config.yaml
dataset: "microscope photos of single blood and bone marrow cells"
horizontal_flip: true
norm_position: "pre"
one_sided: false
Rows from expert 0 of block 3, named by matrix and row number. Rows with one number belong to one neuron. Each number is 128 + 32 x the weight over its row's rms, rounded and kept within 0 to 255. All counts start at 0. Numbers have three digits each. After the name is the row's rms in percent of the matrix's.
# gate: expert gate (model.blocks.3.mlp.gate, 16x64x256), inputs 64-127
# up: expert up (model.blocks.3.mlp.up, 16x64x256), inputs 64-127
# down: expert down (model.blocks.3.mlp.down, 16x256x64, transposed), outputs 64-127
gate.0 100:079211129147176112122154142122147107132179187146136131188148102185071119132149141154093121178171144155119126159083181101133120173078140120197132163090122187116100133156121147146131178120158167
gate.1 103:171126155153138153086090078118144134156179150107155084149127138099135058108150067141113138173064118198143100153156139177147079190090128122143103112115148161103100151128110144156131101116177086
gate.2 103:173086130176104190098129140146118174102120132076097192182133156119108098102175100101132160080111097151192166143108142044148093084082105148068199123094146169144180136138132135101120136143085079
gate.3 105:112106096119163117128177094180106133128088119110158132105130135147105125112147123138127150135188108099086129069098128110121135044125107166119145071142146200163075165110173149069136195153081120
gate.4 107:143103141169095110123130116165147118073195128206103112160114070152148112125120157163154163123155091157103156117059125135160150136170139170142069102167103126078144093086117133117081151073118102
gate.5 107:113103110173144137104116148098178185076136106083168120128125096188073142126070095089119156136169106100149112156172202081163096088111108143139109166126102127093122148160085124120162180099123164
gate.6 100:102087131182111182156108168120173147136111130132104159165101093100099165112194167114171121115120139104146116120142126194167057077149120144170146095105123188113110142053201159055127080066112175
gate.7 101:151062125111127076172153187196130126122164141110145144139064122171108175142090165128119087173124184144105142076133141093106136108114082138103100079140165159151107189151107134126129150150129093
gate.8 098:177151147098177084112063111134144140081128094186133114088078145072137151158126138095152181142168125156085152144135140128168103171218102130139150160090096177123146109149145193125133168090122133
gate.9 103:123144136131112080091107108119128107125092153147103068071130147098108126193103143121081156127127167093202189117159149162109121171173124113108108083153114112222103173131131162150126105099186092
gate.10 090:163168111111083121124119162093150135097110143186145072140084103255097102171120109144110162133161146120115108165105140144114107134146071176143125098130109114141103132108113085150075182064113110
gate.11 100:175134195103103119113122130154167124047078109122137167182114123126131097147146156152153124103074120154112069152115091147053132143125051130139149125108119129130121126133115125126119141095063114
gate.12 101:189118105085076173126156104117152095110083180126085181128123126114148183181109116157097153055125127078165139117076080187144062162134195117122207164211149080157109180119110123126098076142114093
gate.13 092:084058100172124125109122116125158123109107086174093065128051090142175163179178187176132183154150150089115158166117148096113130150122061095113116156117174068100116083124214107092115053116144086
gate.14 106:119120050128072137156088178105106067139108098108138134095133080041113112124084157103137061183123141145089113083186074143086096144137145165121136140081076131138186101141112146118139107108156129
gate.15 103:144128105144185150119109145105154108097147042185136074131132127119156168076152129163135090144177149103071086107142134116145176086113145135157094097168128111122165136065179123142169136150046134
gate.16 096:194133143154102179102146190081073137103142103163179126137166127126070110124190182162124186124174133072116125159111117081097123144135165158105129091198093131101082144123161098178192098174180106
gate.17 105:103197094139164112141171119139106153145151171154127142103162100149100122120127103167107143120117099059129183162102128074170064113128042102197103163089146086140146121099205083182095156060137145
gate.18 096:137109123176149173191153160137117120133162120107100141110103118097109082095092078143100114063129137108110060152225147072080055102068173106089122110123169144108124142067151142092147193175108158
gate.19 100:106206147146083128133190116143126126105119148153119168123165174109044137120115106093108138128082040111164132117114126108100172133111139146145109115208162086148114144120079125166108155130101051
gate.20 091:110102111083089124177150112098128153139142128086101173146101137075106129137150146122087070189126158182145146126096115145123159130100165151109140151145154106145103107161114155132131160131129087
gate.21 098:119135120161114126106095163150130098096132164124146077052065137180163159150166180185112116140174163129166106076119126128081090097119138109128134136193135076114141112156085126130148122104110121
gate.22 103:139168067101072139096089163113150129128138074098150143135085214149141111153087053174169095128141059167133164047139104183139139181082207137143097116122130083110127093158091098134078105149070142
gate.23 100:103178090132140117170082102135191126112117176122153104177112178118142161127110156124108134115116132202131133190184131166152127114067149064145168141125108116135146149108152161109152111115200165
gate.24 099:093147144197162117105000112125129192147127145116108140125143166099140105116187074144121149147154163129172159115180063169119083125135113091089128119118160155173112121084094114095120174146122110
gate.25 104:119136124099169130118041155076107147096080105133125135152129168088109112142148135108143121093149123152168149162145142144131109092149148069101100151215111100056185104121135168142105139105148116
gate.61 106:169122112110117097131142129137110138097100066091137132084157130124104123106141119110076161168098077119075127109110123171083184126206129161138146120159201110130149127188094108133156131128149142
gate.62 103:103113173159078137098127125093124126169149138173109126105097109133108146093071098080183117123134146141131121178131137026112126139112065136139120162106092093133107130129182162068150134136144141
gate.63 090:112102060155126163120202132198156091088140098156121127164111141100122134149163137144188118168172112124116159147122145102113128165158157050159152076158180132127122167134153083127073113080120220
up.0 099:132116138121151139182137187185187114193161174114104178138154150120130125136104117116186162139144147082119115111154171136137174138067101081138138069160163128146131105137124118205157126158104137
up.1 101:097117195158108157082183131119158074140166170135090105159165156150058125127068127105152127137135127149201099165091123131160149106114149144164132082163117193111122116091140114131102090141088079
up.2 101:118121119141135114092133107122100143139140141136135123156144109148112091174109163128135063151095096102056121187131085088172114143076138158174152124172173138150107145132110177137166193123139192
up.3 109:173132153071126114134070117122130154167119153144172081112087104126104066079087167150115137134127111154118126192089077113119148091085159164200133147184101123151110075146142155102146162175158120
up.4 097:136125114172115061099111122143146122129080115177116119108146077120139170122101101114111177104159132188155131108180091180163140148151219109112125099108136149176128161092130174138086142099174122
up.5 092:112149121153146107126125171154225099103161095149097129073128164184129135171179071111096095074121178120074128142156160111082203141154183074088132168122139179116133110121119126164044107115117154
up.6 097:142123168105175090135123109125135112113131188148138161160173111131155078142052118142125128152119173150159103092104119124128088144142130107066116186116116148109144165108135163060079162100158101
up.7 098:165151094150171088152107096119124075153166083124162102217128098160134135071143110139131107073095117170137096144149158126157173182166089104128124100155180196178158122077130124140112115160099108
up.8 102:094129165122114097128071173163098144112110151096082157112091116108086090144100169131152112183125143069138143174158122085152156116115057121125129124053169072200124124165152168116120147144147197
up.9 099:111125113127105104057085138134149155148038148165117168132141095143138154128073148204095156115171151052097179092102113106093141089137124148123128103138071154167093089088160100155116079110152191
up.10 104:118075121100109114085113112156151158105121147150100138114098148077151177117107125119173107116123207157141094105149107119095140152082173166150111151166102123148082203147108161093105063150121170
up.11 110:138142151066177095134150131092129085064120192077125080168116084109113143112140116063169057176126092159097111181138089098136082170139110109121100084145142143169149165139108134186158139115123081
up.12 098:162106195133080137124197148142144146145121126143084115132043095119118108125108171113077137072137175102062140114154110125162115141144113098145111085118168176185147149059116122095146140084130111
up.13 095:148124143129073096143135089139098140163129124108180116127113126074125193145104117076153084117123117103159098129114152068171166100150143136107127155091124104082142139157147154146164130153158152
up.14 091:160134134065122103082144139138126128137049145082136164190121176152123205158109182164160115146152080102112116128111093161066149125154122170079101113139142171144188121125185200183144155085142141
up.15 091:112120118140104129121059126100147148180139189158105135097133126105125109161159133081189155128139172102112115070092095095144120149131113144105159119146138149124160080147120148112148155141120197
up.16 103:137108129069121142161133185149103161103159041132120100146086133112096151150107099131112156079090133109099098119139151113095118189061119109096126083168138132146150138099104108109105059091074207
up.17 098:121138099072116111086111157145083097192106138137172138177174115154150164068122140154144103129137171108108175172096095168129106151151136144124149104135134146122175168166108165153102117159151141
up.18 105:115127050128140130165125132165151099112079092089110184173152153192161175137104135075171057143123118209139127110156104082116141120140093116129165118103143194120078128117185134116127051132141081
up.19 102:143140044173121178129151143181105111153090106121085122140197154146089106147124118133087143162143125222152154138113117112115084079107118120120142078114125155115179148150130157138118089153143070
up.20 097:117124116178194119148153077086131098163098143108109125075201083072182117103217146117188126123141141159166087146124072104153129116132057158153098202205096115182113113125138077139173077110136113
up.21 098:149104188177076084161109147068142185126167123194068097097115133145185103091118112117095090122107134128132103115133167099132163148133176115122133132172154098120076103097129114142070109128067079
up.22 094:127066143102111132054133134104079149071094190107126142069125127079106133089066179164125170151183132162072157146158161097116115166118109090075147108098133121122131116112095147073071134193132117
up.23 103:120061125176083104120128088081063068120142110165094126110138146124199095168128141174068131118162204141106144135164165146133127117097149155075137122117130145096105104161170083182123111140112137
up.24 104:104128175097146149135138058152204100173129100169180129129161094123108139165133125123136127094132135144132113120151097129153131150132139173117149090118141145083180087127106113155115155084104059
up.25 099:173192057121077150140166166159190151203159096133107155142158125114115137129148108121096132185162152152158145057154071163124133118136149158118110125096157126125093157126084133074098133130149171
up.61 101:072108102153071140134129129131124141126142169177149105190160091161044155163112161194190113102119120108116150149124142098099115138110127100123079129080105102070117069142162143108123161125165147
up.62 103:120097175110162102128121118121124142151102108136097069113061150119148162178124141150085113164144156106119178188176089111144126155117098131105123160177159132159111103171122144107116066108134131
up.63 100:128110111153123155079153066069106184113180125182148123150155107172171177116141047115056172121173180088204121097145169102160142138149178076145135120117101170157149144112092173089110095128141065
down.0 098:116111101156134123128084126064139095168092118101175183155125197027127069079161179162116130126143147147130133098180127118169127191147111096147158143167123101121119140100092112116140170097102140
down.1 101:181134141087150187107183104092151147181118100100136120107141127147154120146143174175116129098138163105126169113222174107152098114128077184099139073109117092108080072190099175151157111115120126
down.2 102:181163151119133150153147081127129142112122121125160097089155171124154115139099136144170117133162103114113133167127141090128140155200138105181149078103067146101078090150077124108113117092140134
down.3 095:139139141168189117070107135101102106128140108090118142170164096128102084094105104062080173095131177087157117209163147130142140173140068171125168146090119105144106114126164145133154135064129136
down.4 097:099145125147176070167139158098104095112102129165086137137116136192156128158118123118118106089115224097104140181096132117104148129124145116162087145112103121141133182143143128154114096126146133
down.5 096:134170107148139170098175123059091159158120139148124118179063144121116120099142115137129149156157138143193171154148167102150105119089142124149116082134143174111152126154100102146123125139067137
down.6 102:091177177192145118120075114133124140149102095096105129085140144102182108173099160186137112092128139116095128086137172129055173175077131172140105127105094123197164158164114111146153171127068186
down.7 101:093131096080084143123118152104144128095140060147139096120132112156140101153114142099079148133166156111106122109093145065131160140133231070118181122198170079095127115209160111092103151131145089
down.8 097:158111128158157105201164135142104132145176184212121142140178130096139101177099179114152164134122142122102114163100173142152117135154166107123128178134173111141112144165122101080131138174168073
down.9 101:121140114199126129170142154107102075151077117115147147130093097132098136108130086158066132084100109176129109047117160167135095135137109148169137108113134090075110117192135130115104164128113140
down.10 096:093076085128101150128111147166138143135171096088125161081147159152162101131100094129030125215137080140191185128150103119145157099165136093123119163087142112103156150061166168069166129143128150
down.11 092:137116162073144111146121082144151118113101084166139047121130132083154194109077183111161101108128056168081111167092163076156131159102158131141083131138147075150147120078077141098203165042155123
down.12 093:069151096153103170176137088156161153130132091113046179176139121129132084088093084118187145088122141167125091144165119125147144114119161097052149124158064065128123095115095151175155135095073147
down.13 091:071136166106175066111164067110169169126122108089102135104133145080155104119173180163147166083037102143138168117136148110133164126113140098136152142118127082120116141125175104135115159166127105
down.14 096:194153163136147148136094113127153136112131138124185085112170148095135110128074096163108139119121155110121122121106161101117149112154204119152126101139121146174094086119187105172183138111193111
down.15 095:132114127121149078099090097076140067119149163096088135133099126087097153155113104148097087161128095105058142125096190128122114116127121089139138113147153163130150158139127109127093154081115150
down.16 096:162154099096143118121112132130160122119168139131140133144098149137093109097061135112150094179164136063063152250135139150161172148121153121197181121115119110149115124180113137107120132124048115
down.17 096:058054106107112069085133121077108210151119093154112144192199109094116152148168130089114098116188139117136100142130177123120088141178091080122163101125110125135082127145144138167170105126074124
down.18 094:172139080155137169104182107104096149123098088118170077166148094104120096181153141140175123179136146195145087101141165109134129139137122106150124152082136133123126108123095107123146068141157195
down.19 106:083173178118037164122174129195184128131111196169158104156106081170088186074120143127138122097182081141093115164130095219088146167135183133124179125130104144127134132094119098164077081125169159
down.20 103:171139115148058159139173116105124147186107115077124171179162115193105128141128081159138103057100098112158075148098108154111152111152123070072119159185104104112126112100136152094127135118129119
down.21 108:093118148150161120224134054141115149129135132084167130093142193102195084110140130114165127183208117130102096179149143170147143173100170103161135132119104121177106062146203071141152116142117093
down.22 104:111189120108059111143067094144129092109145126112101168171102118135125083142159068094129127143101150116127140137167075072078143132145148137143092111152140077117083104149116126137153124151183140
down.23 104:154082131138107113137136149086109136163140140116112162131166066076122171132114108114148124147106121151160125089078086190109133134120158159102091120120139084172106136107119103099113132103078137
down.24 094:145121114148127185132124174076146083136119108149085131144070236133139126138148118145175147162066204097084130124149075118123134109176152113124138113026096110146078205136155157149141139166076095
down.25 105:121049172147116090135147125119138120128099149159149145105125096115160180086083162176132151148048131105111139132114154241099091143054085148110096121124150097152131127145156186148132070165099137
down.61 100:058121174086103154122162139172130121111127156217124188090108154148179082165077109117114118126046125138146162128157192158165159110124110161134145101115156119134120153194130044136062113135142136
down.62 101:169126132135121120150128129089127142112078190121133072060113092162106140105105105156129073075197126112161171188073119147059137138098046176106117075119153160200102183099095195096146150117159054
down.63 102:127183119148108125119098118173154090120178201108107124124101087159102127189125083130118140196123074085184104155107154143109087094100102190108170107118164105145091112102104123105160148131081140