Rows from block 2 of a small image classifier, named by matrix and row number. Rows with one number belong to one neuron. Each number is 128 + 24 x the weight over its row's rms, rounded and kept within 0 to 255. All counts start at 0. After the name is the row's rms in percent of the matrix's.
After each neuron's rows are labels from the 100 images, of 14848, where the neuron reaches its largest size: "responds to" is what is common among them. Only what is clearly more common there than usual is listed. The data: microscope photos of single blood and bone marrow cells.
# gate: MLP gate (model.blocks.2.mlp.gate.weight, 768x256), inputs 64-127
# fc1: MLP up (model.blocks.2.mlp.fc1.weight, 768x256), inputs 64-127
# fc2: MLP down (model.blocks.2.mlp.fc2.weight, 256x768, transposed), outputs 64-127

gate.555 098 [137 126 128 148  70 138  93 127 100 119 131 104  88 143 122 145 159 138 143 105  97  94 137 139 169 135 148 121  95 121 133 117 154 122 122 141 150 128 163 141 163  82  96 123 135 121 120 137 160 126 145 111 156 178 111 109 142 153 117 175 102 127 144 145]
fc1.555 101 [128 131 142  98 117 122 141 152 162 152 160 159 149  71 120  92 105 162 105 108  81 148 106 141 134 102 131 145 144 141 148 145  96 108 152 179  74 145 137 171  89  74 120 136 145 158 180 128 127 119 159 136 143 122 142 146 130 137 151 203  87 114 179 137]
fc2.555 096 [109 138 103 182 132  67 113 101 139 170  80  95 116 150 127 147 149 154 129 125 133 131  92 122 130 129 144 150 158  82 124 102  98 146 131 139 142 142 112 120  86 117 106 160 152  95 121  88 146 128 117 141 107 131 162 129 102 128 157 130 113 162 112 142]
responds to: cell type: lymphocyte

gate.116 096 [114  93 103 164  74 128 150 115  98 142 105 119  83 139 115 118 153 140 127 105 116 144 122 151 132 139 112 108 157 110 147 147 109 113 134 104 115 116  62 108 138 131 129 125 121  93 155 113 157 129 131 140 113 108 106 140 106 156 148 122 111 110 134 165]
fc1.116 099 [102 145 129 101 131 105 105  89 123  75 151 150 131 161 127 152 156 118 165 106 126 138 157  97 110 129 125 168 109 103 120 116 105 134 155 140 168 114 142 187 150 172 131 112 132 129 153 128 149 141 121 136 170 171 149 132 139 137 160 124 107  82  97 154]
fc2.116 099 [140 142 131 119 135 141 132 114 146 126  97 136 119 109 118 148 154 156 144 121 163 119 127 142 104  70 135 107 130 150 144 165 126 124 127 107 103 171 158 136 128 130 116 142 136 162 100 100 172  98  97 123 139 156 140 126 153 110 139 114 125 129 159  88]
responds to: cell type: artefact

gate.475 101 [138 131 142 130 165 117 132 129 125 121 131 124 137 113 150 161 135 125 149 112 143 117 107 134 155  91 134  97 124 126 178 111 121 133 127 137 128 121 114 140  95 144 135  99 129 153 112 152 105 136 119 121 120 127 173 110 130 134 118 160 117 169 178 114]
fc1.475 104 [113 136 137 104 156 103 162 136 130 110  66 145 107  89 149 134 138 141 149 147 162 142  97 148  90 120 126 121 130 141  97 109 138 129  93 115 133  80  81 103 161  97 106 129 137 141 111  94 157 133 127 103 160 164 144 141 153 122 151 127 142 155 141  98]
fc2.475 098 [137 104 136 103 116  91 137 138 119 118 115 150 113 162  89 150 141 105 173 113 110 112 113 104 116 106 128 176 130 138 148 127 114 113 115 143 171 146  91 109 128 187 114 133 122  97  74 163 123 133 100 120 135 145 133 109 122 105 142 139 124 108 128 107]
responds to: cell type: erythroblast

gate.0 099 [151 140  84 111 114  83 191 164  97 115 101 122 121 129 127  98 180 119 118 138  36 111 125 138 108  83 100 137 123 164 130 108 124  87 109 144 118 138 140 145 130 145 157 168 150  88 155 116 130 119 100 132 109 114 136  66 155 142 124  98 156 127 121 113]
fc1.0 105 [161 118  92 143 112 128 158  90 135 132 123 150 196 132 130 120 117 126 139 147 158 141  73 107 122 132 164 133 186 182 122 120 128 119 136 135 131 160 124 138 109 121 121 126 152 148  94  90  83 128 135 176 127 149 148 123 119 124 106 104 145 118 147 155]
fc2.0 099 [101 114  97 148 125 134 130 138 138 138 128 138 151 108 113  88 151 186 134 153  95 133 152 138 101 175 112 121 150 101 117 149 134  95 116 120 159  83 114 131 127 194  84 133 122 135 180 137 100 139 106 180  98 125 138 169 128 115 155 121 126 103 157 140]
responds to: cell type: artefact

gate.614 107 [104  90 124 157 158  97 117 127 106 149  96 137 142 165 128 131  94 126  75 120 130 136 122 147 117 107 144 166 102 158 119  95 102 146 149 113 140 108 109  98 143 126 122 162 150  96 119 190 104 131 140 164 100 100 126 108 120 120 133 125 126 157 147 136]
fc1.614 101 [150 139 136 106 103  92 126 106 120  96  88 147 155 109 105 144  91 164 150 138 143 133  74 129 119 157 130 116 123 111 109 130 117 117 129 123 123 174 114 136 100 127 116 132  65 132 116  95 153  93 111 123 110 126 124 145 101 141 108  97 140 112 130 138]
fc2.614 101 [150 135 112 115  73 174 135 119 131  73 114 127  81 103 154  96 160 163  79 126 119 146 131 154 133 154 112 160 188 119 109 148  88 111 139 153 120 106 138 117 131 118 105 124 115 136  94 171 155 160 126 109 117 138 160 138 113 105 135 152 113 139 151 129]
responds to: cell type: artefact

gate.631 101 [119 112 150 103 116  91 111 105  94 146 108 130 138 156 121 128 112 156 124 163 112 107 170 112  96 131 148 130 111 154 160 146 139 162 156 129 110 124 133 134 131 119 147 144 118 129 138 146 140 162 123 107 123 135 136 118 158 109 168 145 197 115 105 130]
fc1.631 100 [119 153 155 103 126 140 136 102  94 147 119 106 109 119 140 137 133 122 130 128 149 184 162 195 150 129 122 139 155 129 102 127 106 157 124 117 123 100 133 130 116  97 103 133 128 174 111 150 131  98 140 154  82 110 142 132 187  84  95 149 173 121 103 137]
fc2.631 095 [122 117 128 148 109 154 124 131  61  78 155 123 135 100 109 105 130 108 146 115  91 127 111 128  97 134 134 154 142  83 162 171 122 153 172 128  86 122 141 150 113 119  88 163 127 115 144 110 143 138 128 108 172 123 117  64 136 154 122 168 131 125 148 111]
responds to: cell type: erythroblast

gate.400 098 [108 131 157 153  89 125 137 143 143 156 153 112 129  86  99 119 105 123 159 128 129 108 141  60 137 129 106 127 108 137 124 128  85 132 142 146 167 161 136 101 132 139  94 154 114 135 104 121 140 135 153 114  99 122 130 141 147 139 159 166 102 101 134 158]
fc1.400 101 [138  96 145 135 112 154 141 107 126 149 124 109 151 106  86  91 108 152 146  94 122 132 136 176 134 163 165 175 136 155 111 173 126 129 125 109 110  75 109 143 149 128 169 111 130 134 123 136 134 130 130 144 151 123 114  96  77 117 106  73 174 102 148 118]
fc2.400 102 [171 141 158 143 161 128 105 142 156 115  98 166 130 144  83 128 147  81 102 109 136 110 154 136 130 102 132 121 158  88 106 134  98 142 166 155  94 116 111 119 153 126 135 134 123 105 104 108 151  98 149 121 135 162 143 128 122  99 113 132 112 149  87 146]
responds to: smear: peripheral blood

gate.227 100 [123 104 186  92 137 116  96 135 116 112 121 120 127 110 134 142 133 141 167 139 108 132  99 152 109 129 113 139 157 127 170 140 107 130 131  99 133 101  86 133 149 159 116 115 121 110  85 129 103 157 179 108 134 159 131 128 122 140 118  98 152  98 131 103]
fc1.227 106 [136 156 134 105 144 117 135 144 130 103 122 128 120 155 127 161 134 159  94  64 156 146  83 139 122 148 157 154 133 109 100 122 123 108 150 109 132 169 120 129 189 132 139 125 141 118 166 169  80 166 122 106 102 102 147 131  83 137 132 137  41 152 118 116]
fc2.227 104 [142 165  87 146 145 126 140 143 131  87 107 137 131 138 146 148  87 140 134 147 148 153 122 130 124 107 124 113 157 147 119 158 137 154  81 133 127 144 133  95  99 115 132 115 138 113 166 112 155 124 112 184 143 172 160 173 109 102 133 118 146 138  91 117]
responds to: cell type: erythroblast

gate.40 105 [138 120 141 135 140 136 133 141 138  94 122 115 162 156 143  91 155 109 127 120 124  83 101 154 159 117 130 147 142 123 155 120 151  99  98 119 114 162 105 135 135 113 108 106 156 114 120 131 114 104 184 143 145 108 138 160 139 127 136 124 151 145 129 152]
fc1.40 106 [123 112 102 113 155 104 149 147 108 139 129 127  93  82 108 141 140 132 111 160  94 151 129  58 127 126 167 123 129 106 101 146 125 131 146 128 131 133 139 162 156  86  99 119  73 114 147 137 113 144 159 134 129 117 151 102 174 128 125 119 111 100 120 140]
fc2.40 091 [108 115 146 129 124 103 125 111 120  88 116 102 124 153 118 116 151 116 116 152 132 129 135 127 201 128 146 106 144  94  93 122 108  89 125 109 154 145 152 141 121 160 108 167 161 131 125 115 152 102 135 112  87  98 131 133 110 126  98 132  52 117 122 137]
responds to: cell type: lymphocyte

gate.740 102 [100 173 141 138  86 173 160 124  96 130 116 123 181 129  88 114 140  93  84 171 151 145 119  91 100 119 109 129 104 115 140 145 156 161 138  78 153 142 100 144 131 138 100 142 102 116 162 123 131 130 144 163 115 127 128 138 137 155 188 134  96 118 128 144]
fc1.740 097 [ 86 169 117 123 160 108 135 113 109 141  96  91 112 128 136 142 109 114 143 123 136  96  91  96 118 134 133 117 134 145 128 152 132 121 109 148 166 139 163  95  90 114 122  95 173 111 111  85 168  87  97 160 112 139 108 120  97 162 143 141 144 100 128 132]
fc2.740 098 [138 132  91 112 166 116  78 132 129 105 117 178 109 159 118 142  93  54 149 155 146 155 101 104 129 142 123 124  89 141 136 122 148 134 161 109 130 189 150 124 160 172 148 133 102 147 112 113 160 161 135  83 128 111 156 136 115 133 132 153  94 154 137 140]
responds to: smear: peripheral blood

gate.153 100 [114 155 127 105 141 100 141 145 133 144 154  83  91 131 156 145 156 122 114 135 125 105 141 123 153 143 126 172 130 100 153 169 132 126 137 127 134 110 166  99 110 136 131 124 164 149 130 166 137 112 133 169 127 139 124 170  79 136 125 114 112 150 124 150]
fc1.153 100 [191 155 123 147 145 106 148 119 127 121 103 136 137 103 150 159 165 156 120 155 161 137 142 149 138 168 119 138  81 131 124 131 101  97 148 120 128 144 182 147 158 141 116 128 124 127  68 143 149 112 119 117 117 169 110 134 146 161 111  92 146 111 152 144]
fc2.153 097 [153 131 138  81 118 137 104 101 127 128 147 103 134 117 111 155 148 115 110 118 106  95 113  82 143 128 121 123  99 126 159 110 103 125 149 123 134 127 146 115 150 122 166 165 113 182 153 127 121 163 131 149 202 166 149 142 170 165 108 106 114 109 109 132]
responds to: cell type: erythroblast

gate.581 094 [109 158 118 144 137 116 135 166 101 122 154 124 124 128 111 119 117 143 103 113  86 112  85 168  74 148  98 145 104 141 152 114 159 117  99 171 113 137 134 153 137 142 126 128 130 119 122 154 126 127  69 125  94  89 154 156 112 152 125 121 163 130 162 166]
fc1.581 096 [ 92  93  96 119 115  99 104 157 145 161 165 136 107 191  85 121 145 138  95 156 115 126 141 113 139  92 114 140 103 137  77 127 145 121  70 162  86 114 125 124 164 111 169 130 155 109 139 107 135 118 101 126 151 122 129 111 131 143 134 129 133 134  92 107]
fc2.581 090 [143 154 105 105 105 126 154 123 169  93 125 163 125  96 134 154 131 133 136 123 111 119  99 178 109 117 142  98 136 134 147 127 137 135 176  83  87 122 108 142 141  75  79 151  96 121 102 121  94 122 144 109 109 204 105  79 130  82 117 129 100 115 132 139]
responds to: cell type: lymphocyte